A small image autoencoder, trained from scratch: 4800 steps.
Rows from block 2 of the encoder of a small image autoencoder, named by matrix and row number. Rows with one number belong to one channel. Each number is 128 + 24 x the weight over its row's rms, rounded and kept within 0 to 255. All counts start at 0. Numbers have three digits each.
After each channel's rows are labels from the 100 images, of 14848, where the channel reaches its highest value: "strongest on" is what is common among them. Only what is clearly more common there than usual is listed. The data: capsule endoscopy frames (Kvasir-Capsule).
# convs0: expand pointwise conv (encoder.blocks.2.convs.0.weight, 240x40x1x1), inputs 0-39
# convs1: depthwise 5x5 conv, stride 2 (encoder.blocks.2.convs.1.weight, 240x1x5x5, trained with AdamW), a 5x5 kernel
# convs2: project pointwise conv (encoder.blocks.2.convs.2.weight, 80x240x1x1, transposed), outputs 0-39

convs0.38:177136121120122147125135098120138151149146097154142135141122125113145080126108139143110114135175117151174135121052114145
convs1.38:120173142129134140130175147128135138170172150131136167167156150140134148141
convs2.38:107151140162135133106137135167088158148107119119133155101131140129101119133091128134095133124167148124170091084086129139
strongest on: finding: ileocecal valve

convs0.90:115156115138152109102122094120126125126116158108141116129130149131094151176117124178137082110108185120095136162144160143
convs1.90:128120122136112124131148154140139158196167128120152173152150107134159146121
convs2.90:137086104124100147082155108161161128132109157114097136140137164145123174136120105138131127134078130122130144145123147062
strongest on: finding: foreign body

convs0.199:116113097117171152089153119112119100127117139152139084110124114149066151095118154088141139126159168111125139120128151114
convs1.199:103122115128111120120136139124139135183166138134148192161148105126161149119
convs2.199:110117119096124131124122147113094152159137130131137135108139114127108099092131116136127125129114093088127159088154125144
strongest on: finding: ileocecal valve

convs0.201:114161115116131136133114111135151164121117140135132123135177139121138132175097108155120112092113168132106169122195160110
convs1.201:111135127136125129143151132141134142182174145114147194172129125139148135116
convs2.201:144099162159118129129149154154137158131127141140123100118105154094132131154081132164106098140117119112145135116111118138
strongest on: finding: foreign body

convs0.57:092093145147113111127125118135123127119146135122086148142139109143088158084116130074145174113114163115085122116160138155
convs1.57:113121137121131129127168137117138156175163156117161193160139122133144130138
convs2.57:094169172105099156156101117126122150124125137113102175125127140083147108125097139146157110141148161130190122104112120101
strongest on: finding: blood fresh

convs0.97:150138143110131175093122142085112128173143166158112156127131127155153122127066124119146114097150095112126115131160137153
convs1.97:114130119132143128096096102142113134103123155098114142153188149143163167150
convs2.97:104153104144131118097057128128112190112079151124133109111148140123122120148116136160156141119104140158124152116140117131
strongest on: finding: ileocecal valve

convs0.234:120164133087118141090161102129113142147102115110140137133146172110133101136134093121152123158127142112100123138056143090
convs1.234:109107147144167119147125090113112126156165156144163146120139112136085121085
convs2.234:133128108128166148169118142093136103143120125126125150129120097146091124129106149120149146143152181120127115029135145147
strongest on: finding: ileocecal valve

convs0.130:118126090104145153136116105121127095146121124118095089097145087105141148155159182142112165092161124107143122136127095145
convs1.130:105134133132119135147197152134148142175139166137151169114140103111123125128
convs2.130:123148148066076107093111100132117118098078135179124128150117130144106122163127134175097131124127143186128134114123103109
strongest on: finding: foreign body; finding: pylorus

convs0.236:156114148185122140166149113144146171116141158147092180131114147098147137128142140102144143137117116067118115130146133132
convs1.236:114122137150111144115136127125126138176173140111158176175156120126155155114
convs2.236:096110116184123134113102108120098106091123145161113096144144128138128148101103123108081169117125089093129107144127107111
strongest on: finding: pylorus

convs0.46:085079090109134157170156129126117138131125152139116094117138128163087110103074127113113134141133124128113136098126176125
convs1.46:106128118115111123123144143121121147179180122129138190176148125122142118124
convs2.46:113131100123131103164157140162137154135115152115145112121147193127142127146128152166150114120139142140127152172121108138
strongest on: finding: blood fresh

convs0.181:182127124161112139108115107126126138098164080135108150122130129145146101112158169146166155175126162122101135109122122156
convs1.181:115143131128135141120140142124135151182179131136166177171142119124154142148
convs2.181:120141139139128133112147125146151155127164128080148119118088116108075143144139102144158119122081066147124091152102116119
strongest on: finding: ileocecal valve

convs0.111:117137140116128139143121113146140095132122116126145116177174169159099111201126125143139129115125180122128135115179121135
convs1.111:117138140128114128138156142131122154191149159122145185170151120129129154133
convs2.111:146135128128125116162135190161079124152132101176127165105106189117076143124135104154137105093131136124140125174167138164
strongest on: finding: foreign body

convs0.230:117135114111135146130112087166151132079087092093150124094156115154136102182113130138105141105133139146141166144124135104
convs1.230:137142142142129137150177162135116175160159162142136146160150133113149144160
convs2.230:143135182090146128144129200120161078124122116173138128114087120144135141109099155111143105126108122101119129110128138106
strongest on: finding: foreign body

convs0.156:121152135131140117149121115124136157136172100122152152086157125165140160111141119143123105127126140142134194191114115095
convs1.156:115127121136119121140169142124131159189175131140131172173148122123138143114
convs2.156:133115167207152127115056136143116092143093119103125077083140127135174112142149165119108098120112158126115146101121113129
strongest on: finding: foreign body

convs0.128:115114116145100120117166130132114141152113118117131170179151142150132107103103127137165067149112140124100138134075144096
convs1.128:129157114087079143154166159115157119136107112148155166153156126130134131139
convs2.128:109130144125123113105156145116107120115215123132122162159124114126159115122128142143148123142146108165142121162122102140
strongest on: finding: blood fresh

convs0.168:151096144166093140131132135100130141112155155124133180108131120139140083133145119118127173184136161085106134117132124159
convs1.168:119113133139115135127142147137123160189183133127147176163147135110133149135
convs2.168:165131113147135153170112167140116115083149128155118111138134119112093147145094141119150121174161106122164098142095124112
strongest on: finding: ileocecal valve

convs0.99:078121115130145134143104155103093147143117116131143121102105130168071117114139129122132151173067125142123137109122116087
convs1.99:157133123131145121126114106141124094053096114114117088096122158140112132118
convs2.99:148143103122123107108124145110146129082133131154144127099108114120169125156092163141131128141162198140136125121149126151
strongest on: finding: blood fresh

convs0.220:107177161128100138133103115158126139136112135151122118122180112110151156144160142164083141128114133176135152123100155097
convs1.220:113128143143128136130177173132129155172184146133147161150129118126155138139
convs2.220:121105170151125107120113114134182098107128122117094112089136099155152143132116178151109149094139104124140196095108096072
strongest on: finding: foreign body; finding: pylorus

convs0.200:102169134077132101121126123126118101152128099120144134129166147145132113148115111159121115132123148101084170140186164105
convs1.200:119107143125131120141135141120121159182174129129161190166120122125151132124
convs2.200:161102132178116135108115133160125139135134074124165101131150165103115144157078129109103128109094139104100163133116188132
strongest on: finding: foreign body

convs0.92:114136111096109133104136122114107096111115137156104097118159072106129180117103144127129114120139172123143102186112120105
convs1.92:144133128121110130127118108100128085106105090133106094072094121088103128135
convs2.92:134142182149149106111112122142117115139096135130121091124133150085119164133102073123122112143106152101099105174104099140
strongest on: finding: pylorus

convs0.25:094098155152116130138097132125101128105155132143076148113112148140096167093128103088160167105118122129086119113155137134
convs1.25:124139136137124127130162120146140156182155160130147170179149138158146139146
convs2.25:111166154099131140143113135151104132125177143113140169146108126095104130102109139165122134087134111154180108050127109134
strongest on: finding: blood fresh

convs0.40:159149131130131129139125134107140121130066146143127102146127135116118151175128111179117121117064154125126124119185147106
convs1.40:112130140131126137151184145122136171165166146122128167150168117137136144152
convs2.40:146127184114174112146123140149140077111100090137110101112112166140135153118126111164100135112119072108118127157188133154
strongest on: finding: foreign body

convs0.106:090137171117111133126118137144139178105161163140079128121142115132076125129113149119173112123099161115102151131157120113
convs1.106:127119127105143122136146146116123133180183129108159180173130130132153124118
convs2.106:098084127100111116152102153144191146140120141143125097146113180140152108145120105133133130092115098107151142134118123111
strongest on: finding: blood fresh

convs0.82:108133096108102115118133108127147131100152156130160115206115102131134135137133148112118112162150158137168132095141122078
convs1.82:118116078134120045099099130111130140143152122129122140147133137149144145120
convs2.82:103090120154135124113080139117100148134126139143110118100126125073105116097181091154128109123132168121169116170138156154
strongest on: finding: ileocecal valve

convs0.196:137119150160145120101133153147198139118139158131130170127118155136151129135111139162140151146132083120112129116141129197
convs1.196:114126133124130123134144141135137154184188126124167176166125122115146125145
convs2.196:111118101137157152131140137155151145124136140170120155148127140204110119102119126096142106107095106076166131155134102135
strongest on: finding: ileocecal valve

convs0.20:163105103097106158140133090128145114122132123147128122106137163147097133143085145119118188122185165148148127144147114146
convs1.20:146134144125085135095121162157143132115187123144133128183156136146136138118
convs2.20:124122126119124130116100143124165137129160136123121129125096093156134110086164167169098109108146101125125091191150148098
strongest on: finding: ileocecal valve

convs0.132:167138123151135140122145117142125087144111115104123141146093088126159095147080090117137150080136087090126151145132106140
convs1.132:117139141113128144146146138145107183175136132140158174174147147132149142127
convs2.132:130125154058137116103177159100153111145118169143116127145151102147155143126076160170111148118139138123143151119149151119
strongest on: finding: ileocecal valve

convs0.125:075095109133147151126131127104103124154119166114172111143140091196101128122131114126125158147099109140111143117159150136
convs1.125:138141136113132143126096134128126101078101110129100066084107137117120097130
convs2.125:178166131135146148107166169116160120100118133174106109146117111119142083107161174152152114123166151119124132129088129146
strongest on: finding: ileocecal valve

convs0.23:070152153113178133130123140139114139146111099151172111141085126161132124138114080116111113130101140125123158145124161165
convs1.23:108140127114117137135130136133118148178164148123127186197133121120142143131
convs2.23:109176090156149114159158140129089143147134084131139138140141106112126161123154082158142137143114115153132135115140117132
strongest on: finding: ileocecal valve

convs0.100:145144115153149110100181103128166130087095128142138127165102150154152103152145120124097163164129132124175106133140147129
convs1.100:098117145109135083074127083124120124152124137076108141121122091131127135114
convs2.100:123111121119121126127133131143151126139202124139116117115139118131073122091141145195106106128146122161100101081107086135
strongest on: finding: ileocecal valve

convs0.141:120143086118138127099148112128099129093091174150128146167123088115132082118119123121138089170123129148156111106119149091
convs1.141:138102083134162162110121138150108133177151129102157167149146109140138151122
convs2.141:115140114143129144097118142082119139122196161119121113141079138075141128141126128084153105138126166104137153065130116125
strongest on: finding: ileocecal valve

convs0.154:112156128095134153135113125122108107133154115162122144164162168151116136164144117163116097119137194093100126143161133124
convs1.154:127132119134134123130174143126111161177169157122149176167149148136146130129
convs2.154:157133109151136149079111153147123146127162075128126132126137148087154120126142104113105138155133112162162126128152091118
strongest on: finding: foreign body