Rows from block 5 of the encoder, named by matrix and row number. Each number is 128 + 24 x the weight over its row's rms, rounded and kept within 0 to 255. All counts start at 0. After the name is the row's rms in percent of the matrix's.
# fc1: squeeze-excite reduce (encoder.blocks.5.se.fc1.weight, 60x960), inputs 720-799
fc1.0 221 [ 96 136 145 145 128  57 141 137 128  98 111  90 123 108 109 128 160 203 136 142 149 109 128 155 155 147 122 140 134  85 136 125 133 166  81 150 125 142 147 159 132 116 127 132 139 150 131 120 128 145 195 141  58 145 144 153 141 106 133 138  78 134 123 152 100 168 138 153 133 115 145 137 149 136 126 136 138  89 105 120]
fc1.1 018 [149  92  82 116  93 143  92 102 119 100 101 118 114 123 117 135 118 107  73  96 112 137 127 120  98 100 133 121 109  98 124 100 129 134 112  98 111  92 112 128 123 135  93 117 127 138 128 116 139 120 125 140 108  95 104  78  91 117 136 113  79 118 108 113 113 130 121  55 136 103 125  94  76 107 108  88 106  98 113 116]
fc1.2 020 [122  93 127 106 115  99 141 102  79 134 140 123 109  86 111  96 113 202 111  93 120 103  88  86 145 120  93 120 145 143 131 108 131 111 149  82 124 102 101 108 127 133 128 135  95 126 120 121  98 118 113 101 132 114 108 126 117 120  99 108 102 112 128  93 119 108 115 120 107 124  97 130 119 135 110  69  99 135 121 109]
fc1.3 040 [108  99 103  99 115 101 102  96 112 115 108 110 109 105 101  96 100 110 111 110 103  95 103 112  96 105  96 102 104  95 104 110 101 117 114 105  88 105 106 102  99 102 113 113 102 106 108 103 110 102 100 105 121 111 113 102 115 111 103  94 109 109 108 113 111 114 104 109 106 102 101  98  94 115 105 104 109 107  99 110]
fc1.4 038 [121 104 107 108 106 108  91 118 115 102 111 107 116 108  91 117 112 103 108 112 103 101 100 118 104 107 109 114  98 111 100 101  99  97 105 103 110  98 107  99 101 106 109 104 106  95  93 104 114 106 106  97 113 107 114  90 108 103 102 105  96 112 108 101 106 111 103 113 109 104 100 125 114 110 110 104 100 103 102  96]
fc1.5 013 [132 141 129 120 106 139 148 122 122 121 127 100 102 120 117 113 112 103 104 108  87 123  82  72 110  71  95  93 132 126  90 107 110 133 118 142 105 122 105 122  73 114 121  90 146 100 124 112  91  82 101  88 138  98 118 110 129 101 118  83 115 133  94 124 141  91 126 104 107 111  67 100 129 126  94  78 139 125 132 115]
fc1.6 019 [105 105 125  93 115 140 124 113 125 110  84  97 108  84 115  89  76 101 135 107  99 122 116 111 108 123 104  87 101 134  93  90 113 109 102 125  88  98  93 115  91 100 115  99 124  92  90  93 105 119 112 109 103  83  94 117 131 108 100 126 131 108 111 118 115 102 107 121 116 110 122 117 146  94 104  84 142 111 124 109]
fc1.7 013 [ 99 114  97 144  94  79  93 116 110 115 139 158 130 125 104 128 131 125  94 105 115 116 117 101 130 123 144 107 136 105 117 134  99 135 118 117 107 113 125 129 111 138 110 112 128 113 133 135 121 126 122 131 131  74  95 128  97 135 106 103 103 133 136  71 112 151 105 101 109 101 111 116 103 146 114  87 122 117 129 138]
fc1.8 248 [141 107 126 152 120 137 128 150 110 131 129 112 140 152 162 138 124 123 129 129 134 141 164 157 107 144 151 135 153 157 124 127 121 132 132 139 166 128 135 133 119 143 137 134 134 139 136 127 137 171 145 161 155 141 155 138 137 103 140 137 128 134 146 108 177 102 159 148 150 136 151 123 115 139 139 101 124 188 132 149]
fc1.9 020 [ 87 135 108 122  85 104  98  93 105 115  96 111  82 122  95 105 107 108  97 108 131 115 114 114 123 114 112 100 119 103 123 100 127 117  85 136 126 128 100 109 102 122  82 102 102 141 114  97  94  84 108 121 101 104  82  89 122 114 105  94 114 108 104 112 105 105 109  98 114 123  90 118 118  84 133 108 118  86 117 110]
fc1.10 193 [117 166 150 170 139 119 148 153 156 141 136 116 114 121 131 147 138 207 152 133  87 132 180  90 172 151 146 116 126 143 100 158 165 107 148 151 149 158 113 122 110 127 151 153 141 128 152 130 133 145 149 135 144 151 139 106 146  98 134 177  91 155 143  94 132 145 127 142 132 136 125 113 136 130 126  85 139 120 118 139]
fc1.11 011 [126 100  96 120  84 143 109 112 130  80 113 128 130  92 117 132 114 137 177 126 130 119 124 123  96 110 127 122 108 146 159 119 129  97 121 106  93 106 101 114 100  94 124 136 138  95 100 118  94 113 113 159 136  97 146  89  99  83 134 103 124 119  72 125 147 139 135 127  89 157 173  69 106 108 143 111  91 134 117 106]
fc1.12 027 [125  91 124 119  97 142 113  97  89  85 112 112 110 104 115 120  77 141 121 115 107 107  98  96 116 137  82  91 102 108 101 100 121 106 113 100 112 112 110 122 102 107 120 111  92 116 107 110 111 119 119 103 111 106 112 100 115  78  94  88  83  96 118 105  83 107 110 105 105  88 106 109 116 103  94  94 109 114 105 101]
fc1.13 013 [126 114 122 119  86 109 115 137 136 109 109 131 121 103 105 103 115 111 122 110 127 139 114 128 127 110  99 148  98 127 138  90 131  98 142 109 104 112 129  88  94  96 125  94 140 145 154 102  91 116 138 100 116 120 145  89 110 120  96 116  72  99  98 108 134  99  74 133 113 104 118  94 108 143 119 135 123 120 110  93]
fc1.14 048 [110 113 119  93  98  97 115 105 109 109 113  98 103 103 116 104  99 105 117 119  86  98  95  94 102 107 107 106 100 109  99 102 105 104 104  99 107  98  96  94 105  93 114  96 109  95  95 101 102  98 100 106 104 101 100 128 123 101  96 102  99 107  98 117 106  99 102 110  98  99 103 113 124 117 105 104 120 111 108  99]
fc1.15 202 [131 140 121 140 120 167 126 141 155 162 164 150 144 135 149 128 137  76 127 129 124 162 156 135 137 129 133 155 123 166 116 113 130 116 136 122 115 103 142 139 145 117 125 128 123 109 112 131 126 144  99 142 168  98 138  93 130 108 138 124 197 118 112 135 121  95 152 149 124 141 125 145 132 141 134 159 117 173 136 148]
fc1.16 040 [107  98 106 105  93 107 101 104 112 114 115 109  96 102  96  97 115 112 113 110 109 102  99 104 106  98  95 115 105 103 111  91 100 101 116 107 112 105 110 111 109 103 101  99 102 102 100  99 109  97 113 107 110 115 111 102  97 111 102 100  97 106 104 102 107 100 103 104 116 101 104 112 100 110 105 107 105 114 102 102]
fc1.17 036 [119 101 129  96 112  94 122 101 103 114 104 101  89 112 102 102 121 118 128 109 111 112  96 101 107 110  96 110 104 117  96  96 105 106 106  95 108  93  99 102 103 109 106 102 110  87 100 111  92 105  96  97  98 107 113 114 131  93 106  87 127 107  93 143  97 106 110 126 107  97 110 105 126 110 103 114 116 103 105 101]
fc1.18 014 [120 106 146 137 112 133 112 113 106 117  93 129 111 104 121 112 103 112 145 102 102 150 100  86  97 131 116  71 104  95  81 111 110 105 106 104  83 119 124 103 114 100  96  87 125 108 140 109 110 138 120 124 139 157 129 122 126 114 117  90 124 106  95 117  91  97 107 107 113 117 119  83 122 108 103  93 111  92 109 103]
fc1.19 044 [126 119 105 106  98  95 106 105 121 102  99  95 108 109 113 100 116 128  95  87 102 101 109 114 106  97 104 119 108 104 103 114 106 105 110 103  95 106  96 117 105 105 122  93  95 107 104  92  99 108 106 103  99 106 101  99 103 108 106 109  90 115 113 107  96 108  92 106 108 116  94 107 118 102 111 110 111 113 114  95]
fc1.20 015 [125 127 115 111  93 123 125 154  91 162 118 119 126 143 136  86 116 101 140 135 115  97 124 111 110 128 118  89 127 117 116  70 121 107 118 137 101  91 125 116 108  67  88 121 129 120 102 109  90 103 121 107 124  96 106 113  97 104 131 106 130 128 119 115 120  80 118 127  95 133 125 105  89  87 102  92 117 104  92 121]
fc1.21 022 [100  96  89  94 135 106  95  92 124 113  99 114 103 100 109 102 110 111 117 110 112 109 108 111 103 100 105 113 124  92 109 110 127  87 111 105 117 108 114 123 102 117  88 123 103  92 108 117 103 104 105 103  92 100  98  90 108 113 105 108 112 100 100 106  84 123 101  91  98 124 118 100  98 110 131 107 116 111 123 106]
fc1.22 028 [109 104 101  96  92  99 116  92 114  97 103 107 116  82  94  97  99 111 122 102  98 108  96  92 108  86  99  98  90 108 112  99 117  99  93 105 103  88  97  98  98 103 108 112 112  90 103  98 118 106  99  98  98 114 105 112 113 116  88 105  98 116 114 115 108  88 109 110  96 104 114 125 116  93 105 116 115 108 102 102]
fc1.23 016 [134  97 134 105  77 116 105 112 107 117 118 104  84 105 134 104 121 135 137 105 140 125 116 119 125 124  74  84 165 128 108 113 116  83 109 122 153 115 126 129 110 131  72 153  71 107 120 124 119  94 109  90 115 127 106  69 169 113  99 139 126 141 126 104  94 108  80 126 100 129 126 107 120 115  95 148 128 119  64  98]
fc1.24 014 [103 120  92 120 117 131 105  93 137 107 123 108 133 119 171 112 141 164  89  92 110 134 102 118 154 118  83  90 146 165 149 128 124 135 133  92 123 124 135 133 113 123  75 119  84 117 113  92 124  84 100 119  97 134 101 119 123 117 123 125 130 111 145 143 110  93  93 166 108  97 137 152  81 121 118 114 100 114 117 107]
fc1.25 021 [134 112 143 103  99  99 116  97 106  96 129 113 121 108 112 122  88 103 121 110 100 126 118  94 112  92 105 108 108 101  94 105  96 115  85 117 129 103  98  96 113  86 116 121  96 116  94  97  92  96 115  96 110  83 110 131 126 102 103 106 107 102  97  98 106 125 104 114 119 100 111  96 132 109 117 128 134 101 120 112]
fc1.26 016 [111 131 112  87 115 106 125 104 130 109 112  92 103  87 115 111 133 118  87  99 104 140 119  82  96 137 120 125  85 102 118 124 105 120  90 118 131 105 112 123 123 103 113 108 114 122 109 106 111 119  82 107 109 144  93  72 100 120 125 126 104 127 122  74 112 120  98 118 119 114 109 119 106  90 115 104 100  89 108 121]
fc1.27 257 [151 117 124 139 132 121 122 120 136 148 151 139 128 108 118 133 133 139 124 130 140 124 135 144 151 117 101 137 143 111 176 104 122 149 104 151 140 148 141 141 140 136 159 111 119 149 117 119 147 121 172 126 108 160 137 109 122 138 133 138  32 141 145 171 120 191 137 121 149 127 142 147 130 163 130 150 112 140 114 117]
fc1.28 022 [127 127  87 109 123 143  89 114 124 129 122 100 119 104 105 115 105 149  96 108 134 114 135 118 122  85 117 115 126 109 105 123 121 119 130 107 121 123 114 120 126 132 105 137 117 118 112 128  99 114  86 127 117 124 116  77  94  94  95 147 110 116 125  81  94 118 110 108 116 105  99 130 132 130 130  64  75 123 130 123]
fc1.29 013 [ 96  93 125 114  84 103  75 118  89 133 153  78 107 104 143 152 101 100 128  98 112 114 153 107 138 130  91 105  88 132 109 112 140 114 104 118 160 103 161 112  94  98 129 106  65 113 127 113 123 119 100 145 143 110 131 129 108 158 118 114 116 127  80 107 159 131 149  90 131 102 125 112  90  98  95  76 114 132  79 133]
fc1.30 021 [122 117 111 109 102 100 119 113 120  85  94  86  91 114  89  95 124 109 119  97 116  94  74 119 123 103 122 121 108 100  89 114 108 114  84 107 106  96 102  87 104  91 102  97 108 115 120 102 110 115 132 105 101  95  94 114 123 105 117 105  82 108 105 131 105 102 107 127 107  79  94 110 106  84  87  92 120  87 117 124]
fc1.31 034 [109  98 110 109 100 115 111  97 103 114 115  96 110 101  97 104 107 114 120 117  94 102 108 108  93  99 103 101  98 125 104 102 101 113 114 105  99 109  93 103 105 102 118 107 105 102 100 107  93  98  95 106 102 114 110 132 109  98  95 108 101 110 106 118  99  98  97 107  98 110 107 110 118 110 110 104 120 105 104 102]
fc1.32 026 [120 100 122  99  69 119  96 107  93 128 113  95  97 129 116  98 108 122 121  93 114  81  90 108  88 119 102 104  88 109  92  78  93 103 119  95  94  91  93 105 103  86 115 120  92 102 103 121 110 106  98  93 121 111  97 123 114 126 103 111 107 116  98  98 111  96 113 133 117  94 102  95 118 123  97 118 122 108 107  97]
fc1.33 216 [129 136 132 131 118 114 135 114 137 131 132 162 144 136 135 139 147 139 128 140 167 131 118 145 140 132 116 150 142  92 183 169 113 135 111 122 138 140 141 144 150 143  97 117 147 136 151 125 152 137 125 141 111 110 113 110 126 175 118  82 212 139 147 135  91 130 116 128 142 134 140 132 139 136 138 199 134  95 120 139]
fc1.34 310 [123 137 134 112 128 128 131 123 146 105  93  97 122 131 116 149 133 147 133 137 131 128 112  88 120 135 129 117 135  91 172 133 150  99 149 138 183 151 128 175  92 165  80 121 143 135 167 122 143 109 134 163 132 133 159 159 128  93 137 127 102 134 180 139 133 135 137 152 148 119 148 136 134  93 126 148 142 135 134 142]
fc1.35 013 [115 133 140 131  99  96 137 100 120 100  73  99 116 126  99 121 119 123 106  80 106  94  83  98 123 127 114 105  95 122 110 140 139 118  99 100  90  99 108 136 104 126 115  82  98 111  96  78 139 109 101 127  75 131 155 109 118  93 135 126 101 112 138 107  63 133 114  98 119 125  96 117 117  97 109 103 100 104 124 130]
fc1.36 012 [141 121 135 130 110 102  86 153 102 121 120  95 126 119 127 107 131 105  96  84 110 142 100 120 118 120 128 128 128 104  85  74 102 130  86 109 109 119 142  96 101 110 137 137 139 131 139 112 125 121 121 142 115 131 117  73  98  76 150 115 160 133 129 166  79 111 104 102  93 109 132 151 142 144 128 136 122 109 113 107]
fc1.37 017 [134  94 107 120  88 141 129 101 112 113 120 149 139 125 121  90 121 123  94 105 122 113  95 105  92 111 115 110  95 119  95 124 110 138 102  99 105  98 109 124 105 111  96  97  79 120 119  86  96 100  96 114 142 123 106  87 116 114 117 120 121 125 113  90 116  92  90  91 129 107  96 109 105 133 130 105 101 127 126  99]
fc1.38 031 [124 108 125 113 100 110 105 111 111 100 118  97 103 103 107  93  92 114 112  94 104  99 103 103 107 108  91 116 109 106  98 105 113 101  92  84 101  94  89 128 106 103 106  97  97 103 110 123 111  98  97 104 105 110 111 113 110 104  97 100 111 100 106 119 102  98 110 100 107  96 103  99 111 107  95 109 104 106 103 113]
fc1.39 028 [111  99 119  87 117 115 116 104 107 137 143  83 101 108  98 109 101  96 106 133  97 113  83 103  84  98  97 111 103  88 101  88 113 111 114 123  85  98 107 115 111 104  98 106 103 102 103 105  93 106 112  98 117  99  94 100  86 125  96 103 129 124 118 150  92  97 121 102  87 101 108  97 107 127 113 103 113 120  93  97]
fc1.40 039 [127 112  98  97 100 103  99 114 103 102 109 111 112  96 112 113 117 107 114 104 115 107 101 104 113 102  92 106 103 114 108 112 109 101 107  99 106 107 102 104 104 103 106 107 104 103  95 100 110 106 100 108 101 109  93 117 101  97  94  96 108 109 111 115 117 110 101 109  92 109 104 108 104 104 100 101 100 104  99 108]
fc1.41 211 [108 168 135 119 165  98 137 122 148 129 130  98 146 137 128 131 126 167 133 132 129 130 106 126 127 122 140 151 118 118  97 130 149 128 119 120 146 131 138 151 150 132  76 177 151 140 137 170 130 130  88  99 113  84 116 142 131 127  99 185  78 116 126 184  76 106 121 133 130 126 108 132 137 119 112 130 145  92 156 155]
fc1.42 242 [118 153 134 116 146 161 131 157 114 128 138 168 138 154 154 125 112  75 137 169  99 123 118 123 151 102 160 125 121 157 183 119  99 145 125 131  89 141 133 109 161  99 158 138 169 159  90 146 137 113 111 112 133 145 138 145 140 139 162 138 109 121 102 165 141 106 117 128 110 141 153 155 138 118 159 138 155  91 144 114]
fc1.43 033 [102  97 124  88 114 100 125 120 104 132 124 104 101 102 100  99 116 103 127 122  99  97  92  99 108 119  87 108  99 143  86 105  95 102 122 102  95 103 103 103 115  84  99 105 101  98  75  87 101  99 111 104 112 100 108 123 123 119 110 113 105 103 108 122 128 103 113 100  82 108 113 102 115 123 104 125 132 129  98  94]
fc1.44 169 [163 131 152 135 143  97 149 141 147 129 138 185 151 145 140 136 131 125 149 104 111 152 113 181  95 129 133 137 128 152 166 112 117 158 143 127 110 125 111  73 157  92 155 133 121 130  87 128  99 145 140 122 134 141 106 187 163 137 119 124 126 116 109 140 148 100 137 112  83 144 102 103 160 130 142 155 183 164 138 133]
fc1.45 023 [ 97 122 133  72  99 102 112  99 123 138 105 107 129 114  97  94 131 100 105 119 108  97  82 108 112 109 114 117 111 121 118 109  95 107 112  95  97  95 124 110  97  85 127  94 102  95  92 106  82 107 117 101 142 101 116 111 117 104  96  99 115 103 111 142 127 105 103 102 106 112 100 118 106 115 113 114 144 106 104 100]
fc1.46 032 [109  86 103 109  96 108 116  97 109 105 101  97 108 103  96 102 113 114 113 108 105 105 100 110  98  97 110 106 111  94 105 108 105 103 111 106 107 112 110 116 109 102  81 112  88 101 122  98 115 107 113 107  99  93 111 112 116 117 109 111  98 109 103 101 112 108  99 102 101  92 106 107 100 119 101 107 109 106  95 105]
fc1.47 052 [117 112 105 103 103 116  99 110 109 107 108 108 113 114 106 106  99 100  98  97 102 107 106 104 108 102 110 106 109 100 104 106 104 107 104 107 101 102 110 109 108 105 112 116 100 109 105 111 104 102  95 108 112 107 102 109 100 105 113 116  98 107 108  90  99 110 106  99 112 102 104 106  97 106 105  99 112 103 114 104]
fc1.48 013 [122 118 123  91 108  79 115 150 143 146 108 144  80 132 122 101 127 132 145 103 141  90 112 105 118 123 104 130 130 136 112 118  98 113 119 117  83 120 105 119 111  78 129 108 122 128 116  84 122 117 145 112 132 146 134  87 141 120  99 123 137 125 103  96 136  99 109 123 119 121 128 112 118 142 111 144  85 152  91  92]
fc1.49 047 [113 111 119  99 108  90 119 109 113 109 107 108 116 106 103  96  89  95 125 109  99  95  89 103 104 111 101 107  96 121 106 104 103 105  98 100  90 101  93 102 109  89 123 107 113 110  98 103 112  94  98 107  99 113 103 128 124  99 102 102 117 104  98 105 101  99 105 112 106 101 105 113 118 100 102 112 127 100 112 104]
fc1.50 013 [131 135 107 124  95 130 134 139 104 128 132 146 105 125 157 119 103 105  84  93 113 116 128 130 114 119 157 121 119 139  93 148 122 109 141 141 108 108 115  70 103 109 169 158 132 116 152 105  94 111 128 114 110 108  75 123 117  97 131 113  63 102 104  69 120 129 151 106 139 113 105 129 110 103 147 148  95 114 150 126]
fc1.51 016 [ 93  95 151  80  93 130 120 114  85 101 103 116 116 130  84  90 101 106 118 109  92 130 122  93  95 128  92 101  94 138 108 120  63  99  99  98 114 124 114 121 132  99 133  81 119 123 137  82 125 125 115 105 110 103 116  92 113 112  93  68 134 118 101 140  98 103 111 153 143 114 104 111 108 110  85  95  88 102  98  99]
fc1.52 030 [118 113  95 118 105 107  98 110 108  98 102 113 108 103 106  97 105 128 100 102  91 112 114 111 109  92 102 122 111 122 111 106  92 100 113 113 102 113 100 105 104 110 102  99 103 117 102 116  90 105 102 110 108 115 102  95 113 105 100 113 108 108 112 105 114 123 101 104 108  89 120 111 103 109 110 100  98 103 111 112]
fc1.53 016 [137 114 120  98 136 117 119  82 125 139 122 128 108 106 103 117 118 108 122  90  98 132  97 116 100 114  88 126  91 100 121 119  99 142 105 124  89 105  99  87 123  99 124 122 112 115 103 139 108 103 109 115 114 119 136  95  96 140  76  91 107 116 107  95 107 109  98 109  97  92 116 102 117 107 119 122  87 112 126 112]
fc1.54 024 [113  91 109  83 109 103 122 114 129 109  99 118 119 110  95 106 103 128 118  95  96 103  95  98 122 113 103 103 110 113 111 119 101 102 123  99 100 118 118 106  90  82 130 100  88 106 109  91 112 113 105 127 112 123 106  92 101 113 114  98  93 102 104 105 108 107 116 116 104 114 103 123 111  90 107 104  96 101 127  93]
fc1.55 019 [121 109 119 108 115 110 115 107 114 104  97  98 108 106 102 106 103  87 130 116  77 105 122 116 108  94  93  74 123  92 115 130 111  93  98 125 122 117 109 109  93 126 107  99  88  94 106  99 104 109  97 115  79 104 135 106 115 102 101 117 127 120 110 124 114 109  79 119 125 129  87  96 139 100 108 122 164 103 111 106]
fc1.56 027 [112 109 107 113 119 113 118  98 105 104 110 105 100 100 117 105  90  97 109  99 112 105 102  89 109  91 104  89 111 113 102 105  91 129 119 101  86 105 113 115 106 105  98 115 109  99 103 101 121 122  85 112 123 116 111 103 115 102 109  96 114 105 105 119  98  98 108 106  94  88 104  97  95 111 115 115 132 109 103 107]
fc1.57 026 [120 120 116 102 115 116 111 111 113 120 104 108  99  91 104 118  99 106  86 117 115 112  92 101  81  90  92 118 107 118 102 118 101  93 118 107 112 111  95  88  91  95 136 114 109 110 102 116  97 110 109  93 113 107 102 100  95 111  82 127  99 109 101 102 106 114 101 120 115 105 130 108 111 117  92 108 107 113 118 102]
fc1.58 022 [ 80  96  88  96 100  97 102  90 115 139 136 125 115  96  95 113  77  96  93 110  97 120 103 117  89 108 113 109  94 102  97 105 130 113 122 118  95 106 100 116 118 120  95 121 108 112 115 101 106 113 112 116 116 100 108 123 103 115 117  83 104 111 119 135 127  95 106  83 123 101 115  87 108 131 103 121 126 124 100 129]
fc1.59 191 [ 97 146 142 113 136  90 145 128 154 127 122 140 138 132 136 113 172 117 142 118  91 145 144 100 128 159 154 123 125 121 102 160 143 144 116 114 123 113 126 151 142 125 116 184 146 103 124 175 123 108 143 152 122 129 148 182 123 139 150 131 216 138 135 168  93 147 120 130 112 138 158 136 141  98 142 140 161 136 125 160]